A small audio embedding model, trained from scratch: widths [192, 240, 288].
Rows from block 3 of a small audio embedding model, named by matrix and row number. Rows with one number belong to one channel. Each number is 500 + 25 x the weight over its row's rms, rounded and kept within 0 to 999. All counts start at 0. Numbers have three digits each.
After each channel's rows are labels from the 100 clips, of 14848, where the channel reaches its highest value: "loudest" is the band of the loudest frequency at the time of the peak; "top examples" is what is common among them. Only what is clearly more common there than usual is listed. The data: read English sentences (LibriTTS-R).
# convs1: first pointwise conv (model.blocks.3.convs.1.weight, 240x192x1), inputs 0-191
# convs3: second pointwise conv (model.blocks.3.convs.3.weight, 240x240x1, transposed), outputs 0-239

convs1.90:464495526502473512506503566487505497462498476535539498442489522498514499506517424481528547488495484489468510499463507549491507533499522507482470480471473574506452486491522490516491508471502499476512518516509501502492567527488478509496498491515481548505493471479522462533500479511519513463501535443506494490506517473519528498499492516530523507453515526480523492533488540521515514522505490446515511512493477484507512500550503524489526543513486533541482501503569482484488541486487509480479518505475491510499513492494525503546565499478468518508518517491522498508517466561530490498
convs3.90:550531461498518506501461477523524536536528505489466490497481507501505487521530476480509480537489504487538528534542460498540508494515524444508498508503496483445469556487522477508477499533483514506489542496491506509474460488476497480525479482499500495457483512491506487489461521470504490487519524476481514475487489507493455479504502458525484460502506521487494459529513520520487498484468446528537476434526468496493501505498533498495482457458488446499511495549471517527533481519500459488446542479497521513516492491548515508521488504510522472499511456512473498530473479493521518514494490513510475527490502496507573483486500555521508514499529519533469487502517533507521458497455520520514521527536481528528479557516496431490516
loudest: 250 to 500 Hz
top examples: voice: male

convs1.126:493486463501471494503495465527490461530519483475481510538521506501497515474517472491517490529487509504506506499511514494516487474501488497521494531473501484460498525507502493490520487524463503523493518524481496439539482492480490508509495518524555414527526500503456467530490494506509479524502509550479533460481517546477466506516494439461513517490504485495511488526521501473516475479463515501478548481499541494464483499457481513539487527470485487492523476501463525520491506497520480527505482571524551501525449488507508484534478508500504495493515504492485470515513448447410524468
convs3.126:521478534504477540524465532528508535543446518563465501511538482517481510474505492501499510476490537473524449488489442492486518517504521500442460523512474526499501504474499485517506468534489508542492470513533464516501480462530475517481486481490523457514518490501454521514521512499472503507489490504523539488514537496502513464517524478478524489498481499564498465503479513511457516521505492490495494473462464515509515508483463519526470496563489500517482558492517476494521525502489505521517478458496479513480508530514502475496503484465494513478480460457528527491535471532525488496459494486495525509505497542473504520487516485512463444513532473463500488516474506453517503460459472509505487438542471535538468466526472484479499
loudest: 4000 to 8000 Hz
top examples: voice: male

convs1.231:499525527492499482517512511499521478518503480511479506504471514515509493555467464473516509504504538542511510501510511513505540487519501486498484510508495488504517496545534525510523495505489519436538456507493590481495458514450525502514543497521496433484555492520521466485537492493536499509521475574494476543466528522526514497481488494480483497487424530513480534457501514494482505498501516567493533520486532503472503502505505500554470494508494504475529492531477521473547497494471505500523515515481536494497508516519480475514462487491442511488510505509492535526515472491507493463
convs3.231:462469509479505505492497513466461446488484464515481523536479495506516489515468520501521499469551467547510489481495539491481480493499478498496474522488539494501494470531484502468518497429489505532471472474489486512515514478509467492515523505513493508532515501493498494534548490509501455530495518529498433504544486458516513470499489485520491502509466487537479481507515528457539447483506538514459531534483516515515501490527517486511497510511496503506481471523487511482481493482517502525544484522520511496498488485485521508462551476504468488559462515522452542520469533494506504466537512496467505475510484436517477503516504464513514500478479483445526535480525471535475519570483494553483507505539522446519445499525493519491510
loudest: 500 to 1000 Hz
top examples: voice: male

convs1.145:502489471497517477489508498503467514471508457507492483527519474491504487461525497493518491495479500480496468445522522507498546497493513480494474503556559484507545508493483458473498505519465485534495538519500426503503465474546562480513504525522526489510498531522448505513470538510495505506490458522500502511529532499463436518492495531543481548449570528495520501519492539523532491514482495545468500485510469519504503464491510509480500478480481493466487552461534501500477504465487488498523433503484501501484532498490510508501529507498523516495539515493496467505514487445506502513
convs3.145:519497495480506504519490491492469496474549533470554506536427506493495521516502516515527504545485518516506545518501531490515541491493511485513509479533511493494479472493545509474462496488537481517474546502484555495501495503506527495506492497512473482527429459486538484488503512481541509519548489476491490516494460505469504484492460508513482478533515517485507523491504502539513473509508530510501498529563479462449491513493543487471558523494495476472511481502478506466500495462473479495496508526508527469499500486514531516508485588550548498522503570496498451508494516452475432476542525489495511518493490478505505464512489515484499533490469496512518498483556488499496528471501517477500537534477473474477514493480498496506467
loudest: 4000 to 8000 Hz
top examples: voice: male

convs1.106:528502538463543531467492479493484496491482478509490477545471462485517506450485515507490466485499541490466494483528544540478530514493517483486488495540507462525475483516502527493485518471519445553473499494517539516497502473533486527495479499515489495488448511479507471536520499524441524501497449527516499506484529515492512502482516493506489512444460521490506435477482525546485501462531532518550461526504530518549504496456517510531530502502483530518481510489489487503535494497474493493588497483519497522522518468517499496500525500505539492521532518481481529465528499464507492520
convs3.106:496502544503534539537493559501551527471497508514510470504532491570511463533530513504505480514500508513480487492523524515533517533451513481507494514517483474496563480500540468521459524505478462438478522505482524480503479453548509492527494489493522473520475476538532489477505513481505515498494508487492522487481516505482512514494506496516490488526504498496531533464512469527455528467488506518509491516511463495512495491436500497513504519494487491485537484502569522481475471498470503502485485531514509476524503454517463496502469512483541476499536502505537546509539475463467487500496500503499489505533474536499512506506478498539477535518536488486529490563553485453508516437518464468519498530500461532491499460532475472484476
loudest: 4000 to 8000 Hz
top examples: voice: male

convs1.137:518467489501465533438505481497485479465501463490495500426491512500538527504477479494518471504488463538516488508498565487505525495484506495502490508483514495534492501502484503485502492492500514503472569505497465488501527509495522477506509459467506537476483538488508517451495505529520501480523485505489499529445532548491469521519503506526467477534541512496463536550509538497459514552479513500481500502453486501515500488509491454493455543508517497509507508459482493485461477442483504493481507571443512495479502457475459496467526531485489515487483517522507530525493493476466509497
convs3.137:509503529531480460491516534521554529519456518486474546434475477447445483481500567541499517564524497496494473460467485507545497501484512496466500518475529520506481498538503495534474486507439510510493483518501461475481472499503484519487489471490545489489522534514510517516469457458481504473508506519523507492455469523519483521482475512483513482485465472488493561476528473483492506514499492483504504465498447499501529492515477501526510463513514499516467510538516481536506518464472559504537497498500477527485521501534521481496512513492470517520513486535512465485483508505512503523512534511515470517530477481479536515462500482513514482500505529494464438552525509480519469537499536476567528484472510508509509513498483492518511
loudest: 250 to 500 Hz
top examples: voice: female

convs1.109:501488494444481481515488484474458491484472446509522461505522457455487540478465515496525490469494483501506512549507473506458503511459550465468476502500484493473488467528491511546526538483508494500490502517533501486492448488464489491466487494482525540493525494477492501499520471504479541528502491515533510483491478481483499553460515496484479500474505554523509477525460508515485510522458531545519505492498474524485530505506541473466518544517487501471501487467478526473473529463515504478481513525526552542489510438531507498521518511522521513544493555504480481505536489459496488531
convs3.109:515479498518526527531511482454531533506493483497520525496497460507501468551474516491518478495498443499463535469509496463504465540474500495494489553458491479493527513487492501487477539484487483496508466490472487495463480473546515487526498498489506461491492458538511481494494515518515536519521464473471487501497534466526519474479571514517469466524490501489472534461513486531516526487510519526549509521505490545510485493526505484514531503496539518475501467485455547501455479488508534554484493528466534520497437467498515541502555475463441470488501526501534494529481465509511479472509523468528496496498530529515521480491527503539467499532483518459495523529497512454534490520524494510546494506494513538501493515491541508491497
loudest: 500 to 1000 Hz
top examples: voice: male

convs1.4:513492506543522491531507541519532495513538519490531521532508508517517459460460530500481494523489475498490502551490531454533444482508471523522466490507451441483492515496482512509496472529491495478496475505460497463499505497499500510520442504474562510448491521515474508498491488504501476514512516395494518521501486537514557479509459490523490494486522484515485512501542511505499474506511519511466528467514508507450482474488469522494487545494503466479484485492459481481528466506456503531499503527529512466497479539459509479493540472522488505468531476530517494527480487505503505514
convs3.4:492541505489528503503508491460507497474532514457552516483501531493482530528501546514519462511485512492481518510497509502448476562479541509496501489459549472435492480490540488501517528468498494516495476466573517525554539499483515477529480506491496481494448489515506477496510486517498558492531535522470512499489525486492515502474464502525472514473526472503492499473472483514521509470478479545465508534474528445494506473493511488499554500568515531449500471494493530537467471505461551481506490528497555493521512509454494530503502502500527462516501543521523500545454500492490536504487473507528486497482474467521515480496505494516480509513478504507499500492530534467505487504515505469518534509471484505523515469474507519543473
loudest: 250 to 500 Hz
top examples: voice: male

convs1.212:492493503549504478478475496534513494488526533467498540482488508554506465507491491513527510542516480499522495496507505493551504462525452535542497521490493479515491538484498499498525460521457504481519463503441495490528488513464530493544506465531497508464542500508484473498494507488556456499502504557458499493480504518501453467541473497501470497472536489527530489504555494467510475529528521495496506508487494506501457501518442485514478527481478479490463513491509514513506492513534486546506483543513518441522443522483509490490484497518477523452516453482481504499470484487467539481
convs3.212:502543487494499500523517506476505530497511533463477536435472494496570487512469473502524500522482475503521535499498468531519506475497495480518493491499461501465530471521506456527493504499491444531482470494479492527536514503512496500503559508491411498494489541486505500495472484540512500538462478511502447562514493486512501520510496515497501511507544518482522527472497512530480495499508499501538437476495533491509499507447504504497533479545522483479495450513499496526522502497486447523489507540421499474496515483529512502484443457521505499480491552525520534494474482547540524483487511519503465509498506484502501500492504484481502531534543515445480520497509503502515475505514496493482460516517486508537499480463480499508561
loudest: 250 to 500 Hz
top examples: voice: male

convs1.157:514486484425530520478510478489483503506475454472490468554524467468481527524471497506514497490513509496532516514529550468466491469509537455486459515513517497520520476479482518489534534508529492485483514505525510494516454433482543516498507503489491489533505475480472499477482520499442538504487482534525532489531506493501465516515528495516448555452511476470527480499469561517479491503509485532505482515491473544477502488490537511521466513512491515519518515507484512491519502523533467496519511507497496538482555459533514504507534534489521460539479525524482510524520532464518517508
convs3.157:507506474500490485504503503564506500510510510497455517489479531472461516460465509491515538517528497509517549516488453537468543478490478508447507465469532512493508498488511507499482508499509493493535498525511498541554471489502517506496518511473483468474491522520542506508493511536505515475495545464515539500509515489493496501496485563495506542473499508508505445495511459494523498511536461479504473474480519527508511518543516449473502504500509499491522499495514493510485513490505480504507518463466483576540523516535535491501464449512525526518500493490527513478537533514500556521498547550512488524470466511482475516473495511487523545491515510516492470433459500523532523531493471477503502475512518476552510520545503427512458
loudest: 4000 to 8000 Hz
top examples: voice: male

convs1.202:498495490541502525513498488540490505485539519465527548417515503547491496500514505514512469539484501504480508468492494515540499454526455531546511539507545519495508543495476468524533455494493558509483508510450485509533520505481488504528508491475471459510448511511477478527477509460501454509519489508456509506489477461515496498516493458485520529499520499479520483502552527515502510508521476471495479487506514483514457496484449485511513458474519486507478506499486535499469471498513477541506510466520500448505482521484495498505512475513553532461510470508481536457460491476483538496
convs3.202:488474515559493470505523543503503478466497494530482479531458524514548491499509517525520505442477478542534503494490492545487480447474492524527461491491459507560538466485530518557471496534494495451504483525544477480505497453535537509491494522520517519506505522511550507487527513533478525507465503526521556517486498487480490498470519518496506522463487459505513469490534476490551492497536516488489486510476537470494459525505518498529474487485459485480549499497515485518464507501516504519529498513537501530463534544469516506492521508497477516530511515449529440494518517535488515515489496501470484486523500524513462499517462468501469469487498487498482512471484490523533507449511474487490488524500473465478531494462448494516490
loudest: 250 to 500 Hz
top examples: voice: female

convs1.143:520489504501500502500496518493546515497495510537500494424455499495488478441475484476541484498452540486457507492500508490484501530500510534490461474466512513469469489554517504517468505477543497528520463492504503515482501502501524495506472474544494515457480521480540485558484478507511504470505498544507466514470437494527544489487505479495555491529488491483525508480501490493501512482525493496540461445477514510526509462478500471542528513503536479504459530499525470464467486505516528486510461496577503510497473510515494468518509479514502464508552494494541513515526499521474487520
convs3.143:506489506476495472503435494499461534524502514477495491500460471514494510503512488508521504510517522531500501512468526450512530495551494507502497480539547501514459487512514537477520488462488547566483537478510507508471473515497486501497503453492547466493492512455464500498485513493484475519503526489505505449500494469482510441518493460499499483528498555495443481546533568498505486493460514508528551503504478507488482486525492516516446505452497477492475448511501493494519500514490463506478520463460510486483513469549518505489512483489507498520491454541479521501463483507513480493476474457506477533474535513504500478519533482480479518473543486475491455525529473502480480477438510511475514492532492497549478546535507500480509
loudest: 250 to 500 Hz
top examples: voice: female

convs1.95:507509529530509477481501480532537506494533528489532531572506516543547490537465494529482506534504498511497486496463466494533518484526462508531489505500523502478507528511499455483506466537463528449531492522471553509511481503505503526546506480517491473510552474513499477475502527493525467501492477553476483519551525429492471478528473474508539517483489488497506473480533501475508473499507511515480509501472529482504470505543468493494510480487481461536527476497497507510515530481511479531532474468477487461488511544532516474526477498512507470461517459473495501545506487456480515520
convs3.95:530478479480500483436434484487467501550532490533503494503516526515501600470493511471511487468493506512507542562515514495505534511507509527479484487534497495497473456509472544492494487474526470531487523487494556535493510507474514491509482495540478491488492528457515493516517456488524482505497515521502495512537485440548493462522492467509500486517527528534485485526485518493500474493513527501456550500504500485448515506541510515438504502490527521516478493490486510521512496512497500523447471487503487481519491504502471495457508523510502500497495509548485518508506503488538512554510539499425504504457516458516462508510469455506499528497500497480559506490491505493471508540481525501515519466535505497512458482477495525488469
loudest: 4000 to 8000 Hz
top examples: voice: female

convs1.112:526484507457491460483474443488430532515511446489501487513512474485519467484506505469471498478515523480503521464479502504480546527472525468476497487552554468486494473516471464481503526523493488523502530506522500486498494468507501504482519503506494471533497496526496513516476504557445530522474459510517520495506517498492434529523480516554511534439514534461524473478469497507495497511445488497479502519489485516472510493492528503447497497503504495525496518474518490538511451493513491479506466435497535515497523470490491496495514485480474496521515534502487511497518499452524479562
convs3.112:524559504514477492501521507495471499479548517487541502508442549460491515507485513490524520522475544523469491548518518511514529472491511508491519444520511518509483481496501487490478493500510474522526543511475554488491501499463504512487458509502516489485464504490533516497485474470508511469491501519510520509474449495453478518500427520494515513519577498490503516464501486512504468513499515498501461503520537487518495510496502505441553500476502505483513520521465493499516519456514539451467524488478519491513503490525537517501500530538539521518474553476469467485475492452493471452521510489518464531480535470492533486532494513517496540494476502511490493512562495519498495508515528497521514500495465465544523561454535521477480
loudest: 4000 to 8000 Hz
top examples: voice: female

convs1.28:492526497520496487475534521508498519498521550472512501491525484501519472516520519517505508504528504492537526531522499492508468489498484557504457505471467482480498510490484498537521493541454490480469456476479554511504497485526495501493465502493517505453468503488496487443494512519510478517507552450490483491519460556552553474532476480493512512514485469521496519500522472527560463501536496499489519470504498504532485508447481511489485529491497511507524517508479510495536504498485508514502478539475508490509424507516516539490541520538452511474470472541474510500473498521419510521
convs3.28:524479498499529532499513491424491490494535494504533501501505545510516526522548488538491488488497509481480495506475527506442483537479531506501466474470536475449488532497510503490492529506484502487497486477527519521529516504530519473535481505507536511484473485507502473496520464541486541489497547533486490469512554466527539472490472466530472511519502507516454471473477514519495507472462457506473526492433496493508562482498470513504500498525536511480505534467496531520518471509454523466519429492489508471481524554471454512508480504515481477518493517500528509518518525509459518513471479477484500541468536510520466514505511514511469499542528487519474505522459529440503475496501510478475478508509467488543497471487509492501461
loudest: 250 to 500 Hz
top examples: voice: male

convs1.219:514502501488462492488485469480498492528468489525441476483438500480472489511504521439507495478501518478540520479501511502484534522481520479485446474507554459490491484529505461487471520456536492494553484493525515464477484523516483501466473527472479450463529508527530509510505480445505525466455463486536466521492509510535504542463501492478483518511509509468511522498481454465483516516479498513522485478450506523481522495504524539521485541525527536507489484527483493508525459545491516472533516477513502518520511459464463480523504493506472499528453493487516510484517498461487474507
convs3.219:493526541488491514517531498477495534470482504540508477503520448515508479498514483482505512458530531502512507480513554502500482542501452513485543511465444507470506490479492532528555538484463521511508484515502509547491477477495503514487513512479488498520490482502494513465486493491478517570464467494521521496500477492502464532496471518480513462483506515521525509499490487520515487523491513468494505514459540521501502523519500532505465512511489503503518486462557486464466506524507495516481533474462465555443525478537516444500514472476509518472481490535519530465517486500494492492448514460508492533457507463478488531514537491491528460489551526478501521544494549459454505467537479528486497510528530548547491490523511473511501
loudest: 250 to 500 Hz
top examples: voice: male

convs1.81:500527488457521505523472528468480523489454472566525454551491484474490521505467516497483493455507509488505490503487504474461534508484545486467482493471494498516478467457491503523487534521532541486468548495527564500482476485511482507507509507498504511523486502469490471471476538524480543500483508484538522519556553504509489497485536514484492470449459499497487478518464537529447497522495553453525522485503505521517531507491539514505485487528491508465507508500514524540476525511490506477468520461484459536494469480503499485496502516496526500543496539505519511474528538477476480479
convs3.81:505537489477511470462460467487508503525500503501518499504533506543520514474488556484489498474479499497499511525539490497514499505519507516495487518547481491513533515532465514494447490507498508497489515507477507526454519551471449495512506490501502512499491491451515492519503508447485452524476515488490550532527471507468502470486503521514490534498529503524528525547475529440514468502460505519474499511505537515449471451536529457487502466460474478555477490530496519496467493518521528477459491469548530454522444452469490505483516532470502485454503507514448501534464479486531504520520476487485495532517472475509526493489481507493508467486504492485502522509537469515475484490456510490491499492489531524435478454472475507502521
loudest: 4000 to 8000 Hz
top examples: voice: female

convs1.181:529493511464489505537524520457461505476469456516526457487487460448502533489534507497483522463506504449512500472517476542463500521466546450464495486515502477519485465498506514514497543510542505491489513500546524490485487484500532509450506481508507479555505477493521500509486481509458544510517484468553533503513495487484505553459532517526521471503502504478501492502460500517462511466499486504527507529527480551512536499474538521500516495525503516489502521509495500500497499470494503473489534450518531550465492464524501511485508534499507465555490542527495488459536526472471483498
convs3.181:520526519465469497485498500469516520489483443535439499511526494502491492486509494460506520459517511475525482484490498522471491434485485564482477509486458525457524480524518523472501472464485469464523535505516505530471482457522497520476566534466506492460477511523488525495518504504497518518497468500514495557510506503515475510481527523487520563482483472520547480482525512472484497518514476484496485454518492488490506500481499469529456490450525472465490498497506489537512524545497505501502517467492490506482487463519488477467510520550472523479478491499523496482502502476522503481476471522510502490492486467481507538465431483455495455512485494427495487482486490487533495471502487553481523478505513499467488472441483460504523
loudest: 250 to 500 Hz
top examples: voice: male

convs1.218:488472522543464487466467486517524459515520492505488527470481563526482463523533527483482514518462512550455488502479481462514512508492478523519477495490455464475464525468491506484500475480517491507524492540479475540510533497497507481497507495488522542479494473512494521503477454471558475500499519544477466509519530485512478521504448493545515495474517526513517457468527498488498522516496499470500428492474479468521488482476475500483512547491475488492479440508519505474561490471473501505494514500515530473461521546476466471490470481517477493473471490465503498519504492524527513537
convs3.218:491487523487536501480488464495495503523534481540544516529547475511523490497487527490524464540481534525519479534509546478567495465535504503492537501533488467511469491505479520459520529506511511523475533468461523511495536509502499468538523521528485511533486492474457471517521485503463492538507477490457509507497505485483478455544538468544467503575485544488520512535516522481468525456455537537466514528506503528494506472495515503494487470495491522520470479530495532433505465512522507519475478493506534470486489504505522535498502510526501470502516507475498534548495473490524453477522481445479521511467495487537508491533471465528493492467501479475521502484521493522475522522495482492473531467503477497513480496478518539488507
loudest: 250 to 500 Hz
top examples: voice: female

convs1.154:516490523483484469495474506469471510478458478536483465499530488460507527480529512481483485467509492453549500435531547544472521529478526473468479487485501535467499482493481508540476537517533505508507507473550453493486509516549497470494500456529536530493499531513538480464508516536471536487521478491543485506515508501525436517485532499530537483504477532473473487496465490485473528501504480481502491514502476490533553501475538545483503481523488511503477551495520481482452506529489529481496484500495488519462489496475515486476488503509531472538522515508507505497513547511543475519
convs3.154:506494483510504465468497513463492504518479498531470433554538464563517498478514457509483496477557492533527501496500489533486441537520498493496466513507509500499503503495498523507524485497446514517462477484528441540493441526467526501500487489526537496515512526521451500529510494502486531503496538460488488518499497481559503502536536505495505506526467497541503510504512542470499528495497519507494515507493446499512496481457491488522488500561473524523503491508507504489492498505485499534504468475466501474537477499490485494526494480485485492471489499510468505485505504537520581565519501517515500456523519485496523521535504476513526539456493459485527515492472536482556515483483461513502491474473558508488491475520515531495530
loudest: 4000 to 8000 Hz
top examples: voice: male

convs1.73:502543508488490524512525505461545499495484506526511476500499501495496488492479516514538496469487470498474477501534508558491463539459516523466474474520487505545493459467507563536479510521530519483504410509525534492467512471435501516523449527529481520479479473519520502506523499508535518492475459498509496479472449520540533511519503461518550484508501532496492531453486501481465509478512458505545513487549505503454514509489521494482493483535499505508518500514517486495561497509485523466498499496470505516554510521507487522488473496501531478500507506470533489504523453492504469494
convs3.73:521526488507512514506507475545554474513497521482476532501512473524509483502464472525494492497485507480494430483478488438520513496483526518541530488552499486515506518517493453516538525522471513515510512491514519497511488497523499483520502488505524513470557453512475478542479507522468510475443526509473526475489498527487539519438515510521484512477521472479539538483471499533458496481495470493480483498530497534491511525505497485533492530508528515534513484500511517522492488498485517448512530508536512490522519478547505493527479532515482491473558502487533483486494498489482535523502531521519502565524492569538550514489522544477498476532546520525458480477466523525465463506529496494483498506478483506515537510501472499511563
loudest: 500 to 1000 Hz; 250 to 500 Hz
top examples: voice: female

convs1.16:488505490542510474480460447502544506543506523521477520444510519529496460480535535492475500511480476497470493518487481482523524514495473518518512488514499466473485521506462495490465474520502499510540504498475465521488510546513501469504502494479488536500468509506480540502502470473556472457507502535481471516511517510504485514504476512517486501492565517558536485498532491471495506491486507482478478501439475483533492480482468478439552560522500501488464459479494468501467464486513526507512474531552499465493463543473465471522477467489507502467502507471539510522479492523481498493
convs3.16:493502504473530517471466486485494514502524490536515505494535492529516487503490557480498480508488539502489502515518516479554500495487507501512513529533477470499505500534461528459492517482522509519494526477444511506486569523490469476530532508532478531499495475439485472514520488497460443532471487485487504509509492492475485455501531448532469492548482510482504506562491523458480522462442505527512486486501504539477524458477504500489500455493521471537451534536502530452527471503541479532478483506537535435509453477528508484479507555495507479472517508529498543538466460494496474503510470450476494504480515486543502510500483480526496484490495496465531493511512505513480504509462511506457494485497489526477508510505528513502499
loudest: 250 to 500 Hz
top examples: voice: female

convs1.17:490494496555476479502513499539506487523529523488516548438520523551504465494501507520488518542487508477481514491458518469548551478536447539546497524484530504486500548490503466512524450502482529491488528527452488512527530514501466478531517502492501517488503500506490486509485492499555446490479505492446471522466470486504473480524470524521516501500495491529513497494559507466524492494485499489471501491489480487541459497482445503512498525481474482499515491520533527506490492494498480532517508507538493448489493555476498507508489499517494504443528445482482503530477500536505536472
convs3.17:478494496538505490502515508523534511496490514477483520504458487458489492477532483535520496488508461498497512501476486509439471528464544499484506493503522498461512514493527458497524534493444494486482523481541489495538455456488505501504478456458550482492505522567523493472482488508521538467503490493510466477499506502548520553489487539494497518459512503507488511439504480501518486500546519499506489505510485452496511542520500484477492525508486546496526468515493507541462496521475490521552534501431491548505555514479521518537480481518471499502472502513522465513487533499475572516498498519535512500507494483506523496500494514469500530524517518488464512484518516487508494510560539537560512497500545495495482528550499478512475
loudest: 250 to 500 Hz
top examples: voice: female

convs1.37:488499484540515497500488484538495491491532509477504541411488513543500477527463476526480526541513511512496505496512541503550536462547460521536476531488498505507461529484486551477534464472469504548524455531460522503534535521488519516516483518535491558469491512497480468508478503506528458515470507505462500499504505519504485488544474473514514508500477495493491516515543489482533496495533477493492491524494452485504461511515457498460488510469475483508511493472501537499511513475496466537526489512513484458488470541521524484508522496491476492458508457505468489539485484519478537485
convs3.37:472532494501465489512511482516464466481514502494503522531513503527546513490485469486493520485502521521522513498511492519433516503496505521525495485519535535490525469479484472535550482525495486472501472527526514533539509519493539518486496537521468493529511520532502523514549484520512509477492497512531504491525494520545473516511491525490527521499538465550502509474446440575521476531551515470464510522473519496501476540535490509504483533531490514504540482448490478495483535513489480502470481501512471487484496551434464478476494475495509528492470498467484507484543531506490476521500523511494523491495489523490453530518513507476483539515501468510538515445482482514489514465510464512477494512484489476512536454472433500547491
loudest: 250 to 500 Hz
top examples: voice: female

convs1.32:476528489526468503491510522483482509503514513541487506475518496510531480473503509520458498489519509435503519414495541533507536539473502514486496473510473531493510488493486518490485504511554509493520535467502486511489517489521499495500472491506519447510464514472505496524527522506492501485468486522508502526549553494546443489514499484490528484502467539461476471501500532517517489531477484482506512473462577504524514518450498517503486534522520529496502509507494476521493480524495488480499537534532508493416494509493483495489466495505548473494470501474525520443461520458481471487
convs3.32:525493504519477516493503524524477530518477500533445433530534472524466486443507482538502530446517504500520515487502410519477498490475504479493471544511452524495508517516489521495516461511474488495486502537511441533465487507501507530465507482541487523486537516486494524532535497503501480493475459467519490517491493484545492497499515488464531485486488502500494471526495528465483576525526521476517488436488483523487538511479473438550471486507509505535509509489515473514503522501511482505502492462503470485484528484499505466494489519529482528459479432496493484468531484501507555535513537514487489466523499512465512520487463482490512478496514504470514506533514488492538462485496478514482512472504528524465533503503491498494532
loudest: 4000 to 8000 Hz
top examples: voice: male

convs1.59:500475494517498501502485504518521467486511502490484520444465499514498486476502516496526457528466503505492527465485472529517516466523481487524488516448568534516505522521514501549515478497492517475507470520485502525517518522458517500513486494466481473558513496493513485503497509568542475518477448508476467486489493517476501504510469517552485509527509505465501513555518566504474510475493520497516473550495505487506481496544479486546478476503498490494525523507536532501533473486515476525458467468524502485528430505478488540447489471504562490485484486483494519502527467476482524484
convs3.59:483494475487504509486488490527514510535501533447500478525494477497506498472473470508511498498487458498484493486462501494541458446487498483478494495512503498508488533455519504513475504524484499518466486455497464503505436503519481496508485437500554482510500495505511489472407534501503517542478522496488519481495508494462536479506501498502497523515557511490470475507514524546533520499479510495502543521491485518485478502493480495530491509477527489506484474509476504491494498463529441512553581459479508482467518482516535487513470481500460497484509480546509511497515504561501514477480485472520510543508521507507566462521495487485491496527516538494445478497527471523465441504483484505506491479509488521545498539543488500439508
loudest: 250 to 500 Hz
top examples: voice: male