{"input": "log_mel", "num_classes": 2, "am_softmax_scale": 16, "residual_init": "zero_last", "optimizer": "adamw", "batch_size": 256, "weight_decay": 0.3}
Rows from block 5 of a small audio embedding model, named by matrix and row number. Rows with one number belong to one channel. Each number is 128 + 32 x the weight over its row's rms, rounded and kept within 0 to 255. All counts start at 0. Numbers have three digits each.
Before each channel's rows are labels from the 100 clips, of 14848, where the channel reaches its highest value: "responds to" is what is common among them; "loudest" is the band of the loudest frequency at the time of the peak. Only what is clearly more common there than usual is listed. The data: read English sentences (LibriTTS-R).
# convs1: first pointwise conv (model.blocks.5.convs.1.weight, 240x240x1), inputs 180-239
# convs3: second pointwise conv (model.blocks.5.convs.3.weight, 240x240x1, transposed), outputs 180-239

responds to: voice: female
loudest: 250 to 500 Hz
convs1.167:132166122092166100189138087118137184101088191116054109189182111148238110150106145082112121112139087099089141117162136162145132137136094120098149097126129087158137151135092134150144
convs3.167:154174104116110112153146081146098170112174134090172128074073166132116111107140117135138162150151168094165158140155136115119096111050157133145175070078122116145147115135119096089109

responds to: voice: male; the word "you"
loudest: 250 to 500 Hz
convs1.82:129161112112105052083180125173086140138126075094097119125141051119162129138135154155157120122090153085155134111157117062165161170117147157114110116117078145093190120186182151088152
convs3.82:195140117097131133108129101143093144091120090109112125076135169088128114128170106118124147151160118152112148099060139096141145152112167123123102080092155143127206138205153159115145

responds to: voice: female
loudest: 500 to 1000 Hz
convs1.48:142118162094113151122144140158052225163156202155089135129178142138161114140158163079128097126128102154094131134179135142115081104122156135099138138092172137140137105150167105153150
convs3.48:117070178156135134100124174171179079152193130113150163102200123143131161078213122117122099090094095111113131135125131114150156069120146120121120136135148148123088138141164168103166

responds to: voice: female
loudest: 250 to 500 Hz
convs1.22:125120165174167155089111123198059192087128126070113099115150119112130095126168173070163156066082045157147159175151154127132172088152109147138134121126155102140149098157177154185176
convs3.22:130105100126101100117153095170162161131158134154131121132107178129107168101119094113130132117152124097104153064105107151133144133083113129158104116122109121155126104163073176113162

responds to: voice: female
loudest: 4000 to 8000 Hz
convs1.225:077083110125126104144155127122119174143126181125062143185187178172160124129181113123087145109137066137065121094144144067100114157146169100140108136146100150146170124144174109084209
convs3.225:080055090168110109153146085160201099110165138125079157189145088176113121099175141064108136118138094147101143111121108121098162137064191118145125093119160118147080117176169100125116

responds to: voice: female
loudest: 500 to 1000 Hz
convs1.20:110056111093153106119119140131103117127131090101184157115126122112137111181130134113140108183127127107128119134133171144122080100113137170166151124134204148125115095121193154142103
convs3.20:156060109146136136114108162057119122188147156106109058155137112197144097087025135118124088105101085108128089131091124142151142075124043141117129088153142204119085141166114164129118

responds to: voice: male
loudest: 250 to 500 Hz
convs1.189:100218106148134121078136108139105153116091138118120112145127075085128119151139147153166132162072153107141146069082082136110122150145140114118103125161132128114201129157105138131124
convs3.189:112070148135140135109117161099097152156122117056130072174119190103137111143123130167148128113113137137148175130024102148105123181146119109121139134149153168119206131136117133087158

responds to: voice: male
loudest: 250 to 500 Hz
convs1.80:156183118145164053100187137144085136096115068089111116132120045086147134118141136171151136132113148066147114107131124088151129134120128144113172115142058144108184100161135144097161
convs3.80:064091124189129127140121170133133097144140183123145136208147066167132149130095163116166170081113148116165103154195109169153147124129115165128156179156159155118052128034147083132092

responds to: voice: male
loudest: 250 to 500 Hz
convs1.160:152071092136098146155049125128088139141140172215183114153090110150127110173150098063113123136113202117119156105127170127157162166052184181122126158123102142081120121142151098072121
convs3.160:142188104120120122136136119101111168047122059100123144166175137158120185151137115117089157113196126115099141130132184091078162170125201115138059113081107087133141120153163101112188

responds to: voice: male
loudest: 250 to 500 Hz
convs1.194:119151081144162104145102155098177148150021157170098160141186150195179189110147141116150155107123139129078088144034106175159161135155170097137154116101180131079096131121147153111168
convs3.194:120095113183149146053111149155091183145153152086119080171173088076149226162184164119161111063134163131141118144122149129093213161116160129106130113117178117110153149126115100183101

responds to: voice: female
loudest: 250 to 500 Hz
convs1.139:175169128157134092149157115170108168122058023104113095113173149159096136127138153094139110114093171106162099102121163088147114123082147126096138138153101098100199144150160166143120
convs3.139:218133144122126128120131135082152160110115082111130151048083160110124135134169102183121131128134125140077129147111093160166096197163165133121146128104156148133182125166070087116195

responds to: voice: female
loudest: 250 to 500 Hz
convs1.115:138097161053152149152154072182164115134101149136160099138092127055100142092100134127126113178190128096122111099138161135168117064137089123172156120120118112120082183159125080164099
convs3.115:138124131091114114092141117121166117140069106138119142102143099199117099129103093138141152153125119151141081118110144116151098167167111134141111082147099087144124109131122114112185

responds to: voice: female
loudest: 4000 to 8000 Hz
convs1.181:153081078165138143141141127130133095102124116142100107229106150179128176173141142114161117154089144151084132146059196093053179087159167124135127175191094102120123148145119089090143
convs3.181:127141105187150150117104142110125086109138118103154117174121168135148145179146138087149103024131180108163126120169114122116160151162135088107096224140120148107131150135142157112102

responds to: voice: male
loudest: 250 to 500 Hz
convs1.123:147108113087133077145108129060186121129098140130076158155176103087153113133157163110146157156082136133071154128063101165100135119096150140142173117086077175092087075131152130090151
convs3.123:144156103090131134237124092079128164153090180168096149116083110128142065103071111115105150195116118113117099104111081113079067147119073112124160090156096112124090137131143129120210